From a checkpoint of a small multi-label audio tagger: arch tdnn, activation elu.
Rows from block 6 of a small multi-label audio tagger, named by matrix and row number. Each number is 128 + 32 x the weight over its row's rms, rounded and kept within 0 to 255. All counts start at 0. Numbers have three digits each.
After each channel's rows are labels from the 100 clips, of 14848, where the channel reaches its highest value: "responds to" is what is common among them. Only what is clearly more common there than usual is listed. The data: synthesized solo parts of chorales (CocoChorales).
# conv: width-3 conv (model.blocks.6.conv.weight, 320x320x3, each kernel summed), inputs 0-159

conv.157:137105131171109136093141101113109160181107168079132144130108162162139136137146158107111147165098144142096190132137023211122143099040092160057153152071093157125151138120069151116193126173096105117151110153154136108052080145111145128105087188184086088072108062097111065145136144142109134095112099153121113148116096094112149093087110153119146107075103109154119146140063120125127084152152109141143106124099133053108115108136132179163049128117155161166156156108141107058141090130086121
responds to: note B3; tuba; note A3

conv.68:201147148125112110152123141104104120149152108116139119193134126156125146160132167108138162133101130122169128139147168160196108113130139088105158143147186152141134134125147171151109086131117161142161107143129163100130166106131179128145076124134174111151174113091181103153118084140116192129167129121175172137120118127147109147167150073053145149111162001108100136138157145101140143112127136160164169119120111105075123137141175089103043127180113159135149098123116134130110114096152137
responds to: note F#5; note E5; violin

conv.115:041142100111090214160167175109120131109122156131126123118065138149126082115126069145083073129158095086152083121154107149098145163138186116145165178125121141116086104152103146184124172141093051152103207137110055087099083131163164144117139080120155094112103093134084133161174145126154134138104103113170120153162174153152150178142134133182119129158128166166123107131106094153177112116108095181092067083062133078094112109070113118127198139110143089086090104140145142127102125132098133
responds to: note A#3; tuba; note D#3; note G#3

conv.147:156083155133149154060140102067142104069121077114123162131104051130088148077138145168139213075094152110126113175098122089114130085130128116120105106095066078080088112151148146083118083094117132202142103109086106135157148150120172116099153193124125138127133153123186120096135114125101130093131166110133132168121093086082115079156126062107126174076109128097150110114138101117090170117136108138100125152132132122145200073113133146106094135141100128138125138139100109123182137116148132
responds to: note B3; note E3; cello; note A#3

conv.96:113087196117125080146123154220080106115111174112120171112113083100152132151100133117116102180147099111109100105115143102102133152116115144148133102127149122153159142153119058126239112098117098154135107122115187115097171113110122127049152099117142112106031157100065132164087136121140090098138086111105158127173089128104128089109163111164116095086119197153099117109180090117125109144095107148095171117159134130130092160098050128103146132081143139138100112122105094127144124117109150
responds to: note D#4; tuba; note A#3

conv.19:081176132122091131163144135154154084086068131161097163101096105131121090128144140118125162068158159087111088171113090159084133153205173132133133070159155150073130127099130144120189078084169103108144108114130075149120096141137121172099151117143138114133105151120114116175112124098076081107127093175175174178139116153152159114144123129135115118114142138104097088124122131180142149094143103115090117110145130055168109148120142120094114097113116110110150124084125160187167085094141143
responds to: note F#5; note E5; oboe; instrument: flute

conv.117:076161139110160161127120168078173142121131131169099146096156167127000084000099117084132121161094128060118132158142121167167099111123067192115143004134128066151161108119136115126125182156138126122133108118115129148143140126197137123117134132118134121029090144132117136128120161133183089102117119102142105142126122063109104134130116165140103142152132170114095163151092132157120120135144118098137148092170150151180122150135155157172061195132116131197160097201134134153115146076104103
responds to: note A#2; tuba; note A#3; note B2

conv.40:090185135079182146099140177079134127191085154070088128166180082119167102124146100143152118142156086150138126160096133128127163192146158155099134119126141125140144143110128136106112122071067134154169145156128141140148153093131146090072140141127144106153145055174120091145121146161110209147129180128115132128129181147175147080115130069139099167178133162057068110111140088147162087144130058134160137089138110150137047106136108090197171134110116147096131047137192133086181138180125128
responds to: horn; tuba; note C#3; note A4

conv.130:138208081194154150109169150137079132139130163116103082098099126138169127138134076143073050092129190079101122073105199141108125133156144149058133126133137074144117149085149084148143119143108100142149116166138193180146114153084095124137075117155100070093104119105165113143154145093186137153121159101114166125120134100107114127170128122174149092209079137116183140191114146177124151140162147200149113080112147102152098122156113130143106119122136151106163131168102184148137088119104044
responds to: note E3; note F#3; tuba; note A3

conv.3:075103134113124126136128126160116117103098168101150132121125053133142163105137135164171188143085129165113074117116079116101076109146114145129135177150141154130132087146168095197097144115162141204131134153127124134107140134138093134124187111160221184142084125104124110148168117122114133137069150128118134151100178122165168085132157141065075080104142150047111077133128130151119139153116143143126185207102146131103124170130131120133104173167145152102114104148136138074225145183149105
responds to: horn; note F#4; note B4; note A4

conv.300:130129119162111142126158151126145158087158123117141126196115094127175157135156156120123128152106154154118102080204109140140144124113128102126066168090125150072133156081129098144185134184101146166126120097131127073136143116113151113095144195135106061173101075076104079098113090143122180141115114150186138128116168116138157155159167156097154134115138120074200098108153060174110098141076094124112155166145108123158094108144107146104153059130152113111150124150055139140105153140142122
responds to: note C4; note G5; flute

conv.78:105131153139136104138147184125147000156181163172136142176137102079151132169145161127175123100126152093177122101118145173173148114161191087096125169131224137103134113108127146176108083110127127075239141128128149169096157150127138142135108151126127131204176090140109092120168150094147085105127123125071109096148160127146104159155131179135114153152126113108091131150123111123142149113172111152117110123109088093110105111128140097188093095146093145083125145062144181076108100124117088
responds to: note B3; note A3; tuba; note F#3

conv.138:148132144114162205107139162138127126177081106132121173101121099139129026126116101137090143148085122134106167143151103141173140120105101112162130174151169184101104145181104130164180167118158118099047099118127111113147112122074128132107129113125051106126125121141115119096104141124092073081163190133147096105087128137148188104112159144102105096142114159129104168156174132132104111132134150143151109087120088183124091126090134139093123121125157181156136081102137210081122117000148123
responds to: note F#5; note G#5; trumpet

conv.25:113130099138128021148098164161118165114120121142141146156126150092125168131152130071073133153120151170160145155131173154138139132134136053147161071119043104130075105116092131074098110083071138080089122155108083100144107087160120103154133136119137129118108159102131134124116118138134216125099121157164133157140123135073115130111086103162153122134159091108094072146135133143124108198043131131122056101119145023166110131140165126164127106115088119167087082190107110191056135202143104
responds to: note A4; tuba; note C4; note F#3

conv.299:178136147130106127123096123175138100148139096094111162141136155113064072148096143103158141182166132156101130120152131099139121069132116147200064088143082145179143086119113150145188107163141112104133133144137115178104196110113106120170128086138129108144133088160117134148148137136143160098111146132114132127082151141138118195046120187081082121155162132097141111110102143099136110170145126127152096101143081152130106111116054082115041127114154114108103129090154117130116129164125134
responds to: note G3; tuba; note A3; note F3

conv.97:141105107105107147109086153163138097101118138122100150107092110124156146154139169105051150137170144092106147101113131148174154174104102082081140139158154150144089078152097083153171162121100146114108133149204077097086154132119073096076164078116147123079055115073110119165106141123138109141138119213090134117173040171107134114066182123185115069198188092141139174051103120103143116164175093143079137151165115121104140129101094134127114150127203094094111142131105077042172104151132160
responds to: note C4

conv.51:137098116112117125118107092134135135141166145110141106118184084133085059165122168155106119124150186208142156152176095142145113093130110141096088090091153134128107153096064107158166142178147139148174106143113104126050166160153067117123123080154148129082134091103083070102063136079179117146104111122067165080143083123143106144115102133104161091124089098117143191073089133112121071203155095070149101117087103099097101118106076192130124151090148145140149162130177146087134077113075139
responds to: note C3; note G3; note C4; tuba

conv.129:104128146148129154107125100093102166110129138004083104149170110132140150150117105119111070191098105141099099115118156140150098113097087155074079127143109127130148144141144196083114164186103113113129092157113123129097145146136100129109165142116113169065163189128203112108087132107144046148135100164105132113099134065135098094120107202083159128114159162182154176181114114143109132160182088113122193107120126103174135110105109160134103170133133095185145091176139081184142158140098133
responds to: note A#2; tuba; note B2; note D#3

conv.239:136117093104115104137126098115091051126150103186118168092123120157099079086125125088134134134188144144156170105127095114134188125147110053077154120091138141185162069123133095093131166134173118170169091125116037106139102173160169120065142148154137100125099152098043108096129106116115133133101058114087118111150097088097138168150093125090108097059113115178153168120140099081112157074114063169165159131187190183122124125121090189177098112131126133092059155110209110134084142088103114
responds to: note E5; violin; note F5; note D5

conv.43:101158142120120103163125155137155196140115174119116106141129172117126123152149061126138169150101131099161094129163103155129045114119101116109147084168125148035122138081100157129118119147120086121042121113110130110138106155130135132124126102157107122117135119116171135130121104108117083105147114107098102054102115100124226124140167137143076113135125128165181121157133134137124165156169142116137091171099170084134120121156095110079128124106082103139131128203000152179118141122134158
responds to: note C4; note D#4; note A#3

conv.280:166124105165110102152122144133069141125144139048160113150145167072125171109166158173165157140084083177093140113106075125121128148127107169095140158129138112143102126185086163104191094125110137117116030075119103101144159117134169086120128158157109095095071144112130131039119110128164133117094111105056117140121113154119148087109094112141104158200062093107165130133175086143139081146154126075154112119089145092053082134078098155122136158160169100145153097176094084065166125109100172
responds to: note E3; tuba; note F#3; note B3

conv.179:153193116115209174163150142075096116154118103083120125131125138064138175122086115163101105139092106146132185121119124066110144201156126118107127106100089124082102161080176145138130131104125141104182160034100127099146163146102078120077103111084122133142153166158157170117117129144143149100113105119113144091155135161153163131153118113157126135184131128066125126199093127156123119029159146098126117132114203087165116116098113080129124116101073122113126066163113122146119123115083154
responds to: note E3; cello; note B3; tuba

conv.35:148113133134079038153132166134135161107157087093134153171120050092138155112165150115157160118170149154145058130089105149100120179071181115091122094083150113081096105145119141126099150113160150143166122126119130153124131115194174122134164138080099130164106039138145173124100125148113236143091092081115190169153141111130116120151116138134133192118150148116102083120145126108128104090120083129066180070100134085168114134131152136187063146112121131118089089108155105180154142154094080
responds to: note A4; note C#4; clarinet; note C#3

conv.32:092192119090139148140096166110115144115082138000107128135127121116182144164138103118130132153105038145132106135111143152062114149141096140144139133146108125158112152153102124094121189123116138097112152155100104106115146137132151111141155144101101140116179113101255120144153122104157094129137106139151179087147111073123088117100143141094131144166158125093104154120094104142176096079136140159161216117156128089222153130148103146187119122117055080107168104159119150110176140106122137
responds to: tuba; note E3; note A#3; note F3

conv.173:127093059059128165122181133121076126091108108071096124074129102104092127131090114121099132164156101107137160133087148140152093121137202133155158098094053180097126155116120154134180151098083114127128132154206127098104131142124107122140134119167119091111095155113101167147103125137129110146103132144169142149080104093155117094113161120126082125125166113069138072138084152153086055124124139193078109138131105051149103089103101124082098097093150119116164140117120179117160143084109111
responds to: note C4; note B3

conv.26:095115093139153114098138103117102088102133076100076156135068113139165042131045141033148162111122097156153105168098118095182130097099118178175128140168146123147138157101169189235142156079127109210136129116129127135115118175061124192101115144144117120153084101177145102181103111154119082161117159154177166107120116114066094093117096128155139107104179152139139149158108116091174146187121168123158185133173107153145116071092135134132107146075165118137101137096177078097165122099192101
responds to: note F#5; note E5; violin; note G5

conv.228:182131123105129099128133125125145163137164119142163137084152140116135141110255126126148100119109139100097138144096112111184182138108155130114084137143127106117149101159177105152093151085162167087172108152169126156115133008131081134136120104103131072192140093131130119125136099132101134078134051150152124136171197128144112109131147088180082129118141111130158133132092162138105141156201100105112101031115042135129129117117108112128121181106126153127094046177164125138175135140118170
responds to: horn; note G4; note A4

conv.158:114126142127106163144123171134112115112099132093147139087098145158083134101128118128096114189149127087104096122122061137062152180082124114119133086085106094128147047156111132121142241126138136173121113162085121153111041135119152107095162147165100147067083129137167114119093116140179061139122112104198098161073079113118090128084122133184121147094075111190120140091124114156118097157131132171118160097167154128130136121112123181167088182061145124150148085146131102144119091140118152
responds to: note A#3; note A#2; note F3; bassoon

conv.108:147109112117187063168110112099070089135116100151104176112163071092159155114143135115111117115115081161123137078159192087126173129136132112113085168151150130161112123121131133155078142200160096018194135158102116151147123115123100130108105105111164120165141111136132065152119115153131149046136155126122134131180145132123174093117068150092186120117090175158115194159157145116185121160153071128145146080149116179105155121153123110177109136133164179098150145084214123189176151103097130
responds to: note F5; cello; note D#3; note F3

conv.188:147124209137147161120145112213156133103155165105149085109148141138104126093107124140134136159168134077043111172128077154075135136182042159176085133088078109154167178160102157074154124171121107138119094089134173119170120151084096120102130142118111159111182132137160158070157114148139068115088152138094140140124133134081098119092142137190142095124098130114146183129092151109087073172147125040133118121109124089125147138116110183152112167081158151192138150116137143160134130147139160
responds to: note A#3; note D#4; note B3; tuba

conv.208:134070110124105083151098135129136091118100147162155146081140121101125165092117193114143107167133133015134168144117142138141149119108183143119110100091152144127115110157156165096167121123118142159204098123098142147118185129149147138124170128080089131121039137130056114103098149122097200152121124114097151162110117148115032133089082123143139201116106152118146106091149086131079103146121109145142178102121102167074139155074144135152075120151161105149117138078254130061160084120098140
responds to: note E5; flute; note C#5; note D5

conv.264:116122105154098195071122167114107129108131131148157158196080111142127155097172159076120173066129147093119165149107085189105157107167116106167079088073104127111152149134159099067136090107139119143159160101119166103169102155159137127139139190155080084121069097123119101143157122120127177188103120146122138142130136135122068101125188093154195100154123071081112093140138136106136118168065128119141166127190125118116155119136143115152170077129131080104098130123134166121101145153107154
responds to: note B3; note A#3; note F#3

conv.298:101143106093163186169148105074102124169131136077164109136109107119165117152152166145153158085097100120066139156110133105080132128150138164097114116111164128113123173138126158103124156159138085115112129106102154126177195094172117130112134146127118129188116116141183095144124079158112176156089090119080150126174155155152095132158121113110148130148126148091088139116129174084150103000138169143078125126118128131132146123105150088154177139118175157124110137105096122080184118144143149
responds to: tuba; note C#3; note G#3; note G3

conv.95:122142121109150131116171104107116123154134148122092169104135153130142080172141122110132196149108144117122140103180138110100151158159132116085106128124154135127110126115134088145130131114162090104156144099117138132188104125089156122123146105097123113128146090112151116126135145137172153168122098127124126097142121087109228140163147138128070123133140144127118159129174144126144166071124122159146120163188099140164142132111110176210080132117080177131111132130051142165143113113140142
responds to: note F5; note D#5; flute; note G5

conv.135:138127222161126135139107148217154151108130136112176143153123169136148130081160130083112127115157111139156080144127090155135132124148135099151128115137107160144225143157112097108158112120139163168155043090068170137124198093133147155157137062123134056130126214038145103105110079090125142129115097115151143131153150122101102148168120110113121128105156128129128108122140150109074186042080150103124149126112180125164168114136136097152138169155147095154153162126124164126089078123122110
responds to: note D#4; tuba; note C#4

conv.140:085115000148127109129123146011126158142112017123045161141157140138127192144134149118130143144154111066091138103117103110146161113127130103148138117151150088134060080143087113141101145107129149121107164125145113094180037126181170119147081184159125145136121100164045121134076144095147119149127142144164102151109128102155111097136155075124103131145131139134126131131165129151150134196165127122120154151163153085115108127120163171141101101153068164130212144084162137115233131113109111
responds to: tuba; note G3; note D#4; note C4

conv.76:105125071143089087065154231109182104088169175144160128142159146100172087136111128141143138166092165166121138101108089155078190126120130127091134128141082112099124095111131154134144188098122129159125116117115106115099154103092166165111166121125137093143113126110114158119156106089125125160155128135145073170152131198176191164151143140100103133124130172050148081120098123110138129123094132162105110114131117097111158124088107110165172090136147110168084102093132159117145127104107152
responds to: note A#3; note G#3; note B3; cello

conv.65:151145084131105172176094123110100143126114149122105183049145089126108107138164131150093056161120140207168166134132099124153157131151114147118101111102111115127150062136095084131132143187058169144121159205123125139064151131198115115104102056134139162091154136091099093157099141214180163129094163150052126112101163135106151131117099165034129101125079112115188174120075120127139098141180113108153113118100086120118103124101144122103151157125136191104131130133117128072142149127117144
responds to: note C4; note D4; tuba; note B3

conv.246:156136255171178068120123135191111142105072156107139085126071133119109151084115113109057114163107103163111104162163106071111131141134151134141117140112147180161207107130176093150177097137143074111147119099068255103132151132097106089116110084106095065143124157089136125114181120149067168108121154111124142116137122110089127123134134164171143123159106101143145120116110125126131132117132075153132121177182154152086113130124125126143109155097197163115139135132139095172177081118126169
responds to: note D#4; note D#3; note D4

conv.98:109139143109116181151136160092152137127131151192121129085148159109000097000110135112125142158148118062150140125127110137150123136131106191129140000141086103133123100130132132135113111150157143159151094157076156168142158095175135108151176126120112135045102138137095169136126151124198120136090124090163099104147122136159143133090112148093120169117134119096132162106095151164128131174144114138149147086176117116120140148098162156179073156121119127136141094213117122167151113093092117
responds to: tuba; note A#3; note A#2

conv.257:162130133144140149121128149121164138141144072117138116150140114186127118120151153161147107101142100100098165099134076255177169093047091149072110110091121133119126125189096160097114112092145133147083108137140133079135108149173144111119164221156087146119118148085122119119081102091141098156155179168098113112137119123129105120084093173142135130079108098140135163130163110113125138138185108118127141129168168014108121101095103186111074119125140149156068135103121159107126183136107160
responds to: note B3; cello; note F#3; note C#4

conv.20:136053148178113165072152125098107053136195085137158142139146109138120145136080163136133075131161118193148181155143144148104157133143141097181136167167169179138082096144131130119171174121161227131134158071117160129142183120076132132142143198147156104144141128126113151123145139115138174133133084120148153166149072172118049125120141083135158179155126113128156162114155102082146106058147170120139160110150080132117100153151143144145130130124152158124134081108218086075114093149080101
responds to: note E5; note F#5; note D5

conv.112:146135113160148059142148127117116122175164149127087122136142110080109183127143116231074121149143148113135136080099124126126123107209052151109134103144158130135106086095099129109121131158143120149133111120154160126128170126166131132093104110164163120106149113106152155078115108090157145096104141146121137118110116110110118106108101166153096079194100135105145222167117093121143118149123096045123123135124117079147103091177094146130133120094118115129138172131123097152135115217124120
responds to: note E3; tuba; note A4

conv.13:110044087126107116131099184128128086119079148075152184154111127128138137136113177125106186130167128164138149082148140162139209132070110140101094140166175096100143114094130182083131112136110091144055140156091153118056138155081107103099129102123127119114118176116094096202117136154109149128129144138160176106147087102152208105109110111137109147156112106138137111125080106090179104109155124153181116137129118154165080177097113163183069141086141164173080141120031058168179048115094161
responds to: note F5; note D#5; trumpet; note F#5

conv.252:158123079140100122109118091097143154123104118072077139123137125156158119139141134127148115195187152155125145087112144075154073124101085120106097110072100123097102153109119111181123178137100195131065107139200110083142093137102100080133064105114142109093111151158146100066078127122182118129156108160095126064093117129091182127094140128146096118087195161175140127088152101108119076174141094046129116116181149140108134115155081102158206189142188155138111155130106105134165159153134175
responds to: note F5; note A#2; note A3

conv.279:101130085146107166133125151134102094142119131065107094127143174089097143096135108138131066158151104145151154132107145062126092113196162158111080114043146094143105089076160094171159128127084140112168108088205096131115145139070142106125110100160115141089131190135098116092135137113147071127111131138047189098154132151130126089155135107174169124234170150128092120130153042161143088138144120104150122126156089107105110085109109101174126175095152104168136137131187138146108083127131164
responds to: note E3; tuba; note A3; note B3

conv.0:097054127153128098122085119137124133166138099123130085095105094137124175075124115102134141115126078149110164142097065108156200148067101066125110118129123095182132074164123158153092103139117145151124145166104087128121153114133124128120080146102093114114121138148144057131086119069172153098106126128072102087140070088087149080090088095140118099058093106175141174108107076143069164125157075133097173139155187103098127087074148183144125182150093148158152147133115110112106062158147188
responds to: note C3; note F5; note G3; cello

conv.161:114127095073127109159121129180123116097142140121157139071081077041082134131137086129130100081136138164095141135141093066125095131255102163079103108137147111113118107103110111108084063165131150125159103095137118104169110072057112099154072115118112124123152119127126184115143122138178124172091096137081160052120134086128141139113162100169128123245127081137146177137161135113130127082103152091094089137114086088152104152152126157104115150120137190052115111104176111098091118098142156
responds to: note E3; tuba; note B3; note A3

conv.84:120126197108089139051129140103122103113119139125093195139108111189153149098130157145135105110099145152154090139155115115148123091120140060183132115145066090171139111117126139149109194100125118229114148115141118095082103162142072133149157138166082133129096135152146132165086132130074114153171111166146129126169108136106140142060132096123111135163148132151157172012091117098122136130066121144139199117096150163098193089085127122130162098101097159136152163162107160084120127120102121
responds to: note E3; tuba; note F#3; note B3

conv.63:125098117118134136124071133089123186164202144100108173135142109114139190106119143052100187095058142142072082127102090118124121134107154157140112126143096083111124169105151149092120135143141103131155176134149131125154143111211112108158129130091112142172116057154172127191088130102119180143105192141088094191141121122133072139139132119145167095079109162147126129158110157128146168171082079127133130144116117057101093161135131109133196142097137142104141172170135089135122139176079175
responds to: note A4; saxophone; note B4; note G4

conv.149:117094155092117136116140142133135036113150150084108161126129190110180059162090149189134170116137128128148144140108154109171074110131150149134129179107145156097148163163123149107112114150096149192157156144125172132139109207151147160167156119112102137182167121132168195146167077102106123079118158144155110152089095124138166069120107097120198130127167086130128109075133074122146136172118092170109123118057124130118178158126080131111153170143160102123122183042089096149115083090123115
responds to: note G3; note F3

conv.113:113069168108070089101178122152125135123139115167144142125130120153148121155141126116125119128133085138156122171107100115136077070138140125101164140093106141187108099132101148082169105097200135093133079084122151122081129167124148115141207182134149145126092128137123135139116095094093143124108091170116067110113115125112098145117150156137126139115155130092000096068155108134113113158122194073107120241124134162071151139115127205112167059128096139093098151115206093097147111165091085
responds to: tuba; horn; note C#5

conv.16:139099101091146163085057189094156124106137123180135103140142095116120125114102185155099136126155153152151121146110144138147161135151116100149123159158157110154144156085141144156130137128083139148167131119117156083110131100131119105094128127150152111106095118165088126166102177176139147129140123092134137136206152161133090117091181079130082148134174103121056139143069094112192129114153097133146143089119126098134097144100142074071167122118170188114128120102150098103057093138127092
responds to: note C4

conv.201:108111073103087128145163110121106145146125167080113103112073116130129118166095161163137157177116177148085158122135093140135086156145145131137115154168123143134140131163190147104223070115096136156151086076132109081105053199150126136160159148175098116133112168095102126118113139095131167130107118090140124121090109152092149077099164162173112149096125065088104088092170144137241168147125123056146188148118109144084140084108107147085100120160137095122121107109126092110154146062116171
responds to: note D4; note E4; note B3; tuba

conv.217:127084197089129034149206145158113128104156169129113169129095130104158135134105098193152122174131127086177133134126110148112099104129122115179128102070076180087122104119091170126154119131145108122157104124149179124181136130131126173077079138109132111124119132126160137164113107095143121118099132153169124171175099130063128113067084064179114124088120096177125123132105082200166091143160088105106097104056092093110135153090128152124110168075123098212145080094127113134156015160119109
responds to: note C#5; note B4; note C5

conv.265:082154170157156139159123124079092141160122126130212148147149071126102193115135141074105109090130131141099096117165101125077113092111092189106089133150097062106104129138087111155110074103200165102122141126167122158195136106125106116079131127150152146151122100155091217169094126123137078108143146131128098144106108155123109102151136055135100119111125138166151159134107136212127117083000151126124134129193166171136120092088172169148112115085087105126148089118128116101113144126109136
responds to: note D4; tuba; note C4; note C#4

conv.87:060172097139139138117194075200165094111128082152108095154125115111090113162160091072128150138181116123140212136124094162119109144172142147153209086110061127097179152128120148109167151136121144218151130112118118136127182144117144187134042165147167148102160085144153134134139136111110172057110136130136166074128135106145092181147121159080096181126106091110095077108074145104116088126088144113144133112125078168114122099157131152125160107158128110065090123111161086163051128151131144
responds to: note B3; note E3; double bass

conv.119:115107100144136108150133169106117078115156170088122104129109120154129130128092112110141061224102045116079120145083103108100157130107115168081122117130145156157097089072140143131129190162095132150122119134119145085094157134153146135119123066089115109097102120129132134147097173114180158127133170107074111126147164126148131175096114133179130143112098100158157187122062124085146133079113090052096138091150150145118115120153136145081109171126193101203147130157148142113110146068107069
responds to: note C#5; note B4

conv.105:187084181089116133138116162167116085104117147119136195085141137086111073148075184179109135109129114090130116127094131170183125131121094137113121104164131143049163153136158118138183122147126144142158097098144147051159108127122103135151153080091139102065113173069138118039114118151124128091094151137103138136152095130141131088146110045161134081177134079125095162099171112144123122171133069108108104113167151131114143111118077159120070109093165118190160095118053116165151135107165198
responds to: note C#5; note C5

conv.218:162166131110067178191151096176144083117152094112104131087138130127220138155106115139090189095122091135077186115124098152133150142103099066133106203120121171213101077138118091135145085147113101119182114098142102091144159114113123122112159152135128091111125144146151148106101159112112161158102163124177135148075192142117133143104095106129182099150157091184097138117061128115176141077108016089127172158150095177093091068108146185182151112117160204135160103050179094128119076185139149
responds to: note E5; note F5; flute; note G5

conv.262:170170155119171137018128126123090109110171173100099110170131121134188126180115154143121107131109100186141164145088071131200157161072088095127068143097085168108156146134125125114122154177134173090120122175174165156097127190094083113155100109126159102118134101123145086125096096105141098137128104232106165114111068097138123135060146103093075089044140075121174137103102125104091116137201145093130058132093144106135154136138111143133129129201137135202117160106169141071137087136116126
responds to: note G3; tuba; note A3; note C4

conv.154:082127106118068167129136110118107132183137131138166141083166147173110156092171125110145148111141141070123190148156094155127100121167137127138089119081141142058073181127141175112122184115137164177119105085080075104102129108141098134097171108124117105168094126165079147151152121084083137148115126125126128102138138089146143110120166169168054193151085167104179110069067130147101062150134112165153151035109047113143079136139113157169126125111120059102106070179148157143146093156076152
responds to: note A#3; trombone; tuba; note C#3

conv.93:145107233060133142143155048218145086111098153124111158065150135126115144102112117145116108173155146162126143128084118071136127106130051203083104130137115125120224150122157131153171167142092092158092117130099172134115160093099084105090132075100103131114121146132145196124125110179128124097127124094187178111128148104115152147101119134096148089162105115111111127111078098130070112184132124116100122133121091161087105142128122162127110117089178140121194077180154138101151134095101144
responds to: note C4; tuba; note F3; note D#4

conv.120:160124138000147111162129127127119192119120106132100229118131123122160123145122132144141192100128088138110160144132115146163103148137208115172136116170147117076101141160134180158123120127143136103067124129131148104182162134138146140139173117020112134130134174142071140139132081119129071163132164119113173109125149126150198114141128103116120141149124118142131142155149148139123146132157161119133171130133158120096148128003129080179132147170094121160119129075129096145096162143146205
responds to: note C#5

conv.291:164110255155143135056106106233136154113085153111108138152111089145255146177150132121137139109115156176140088086103130147110126161135105086183108225098142159140150165103129122115154076094116081150102163102097119141122137131055138154060129131133150155208167169109210136107145113099049155114116140097103163148109129100122170160134121136110136089111126130130150141095084104102110134090120154109099150148171112140086155117151124121100171088096118121141083144068103093157124103153145149
responds to: note G3; tuba; note C4; note A3

conv.190:095112093186134151083146151124137093080148110130107128106123146098119047115085088138041111176095150135132064169103135118107095115126136157127106135068166133147097100105113095168102132108126168177105147132128147124082114132049136146097123078172142150121111109121134105138092134101066150102116124120122127138144155186100085132116146144163081139126154130097133150109160087158158083106128117137150181056138124080100157150111138122051148122102183174075116115171074087144162187078084159
responds to: horn; note G4; note G5; note A4

conv.12:148126135084140088166149140142169109156164127162138120129074136089176137162136113144141171116139141154139176141095079112108100166185146129159153114186084122154112147116108117152170100131137172085175165111157109114117169120106157132120136129121152134170088070140063119094130127063114167092129102138093112152135142136134102137114123074077141149144135178066134061104167117139154106075055130116141126125129127122073114103139149091113219106157108121074138144098108150066130091125128126
responds to: note G3; tuba; note C4; note A3

conv.146:148125195107068124164147113132142120163122108118171150065159103171195137141120178092105172117053165183133147112124086106155191134139166171168135161138145148143154146154136164141119063120152164104137109152114122149116163127083128148133125162068129093198146106144104175075115069133028152132143062114155138158155126110138183123140104138092116157126122119139095099086197140122109058082103097129137126095135106125121113093102121140149130122111149150145105108143135061139073140117153085
responds to: note F5; note D#5; note G5; trumpet

conv.72:090083109192143061198101101154114068086150053121080165085086120133149115119104141120141163117168111178126115099095117105111152157155138098080127148094060097191106099102132090144165106097132151235149114119138114164096111115077109141089089160159161149157088141162123139112182127129115191109146087129166154175178115149069070078077084101197144101092148145123139133077134094155106058134116120163145148103178083152109135118155107155152107142101120100112155152058141092139126072146143087
responds to: note C#5; note B4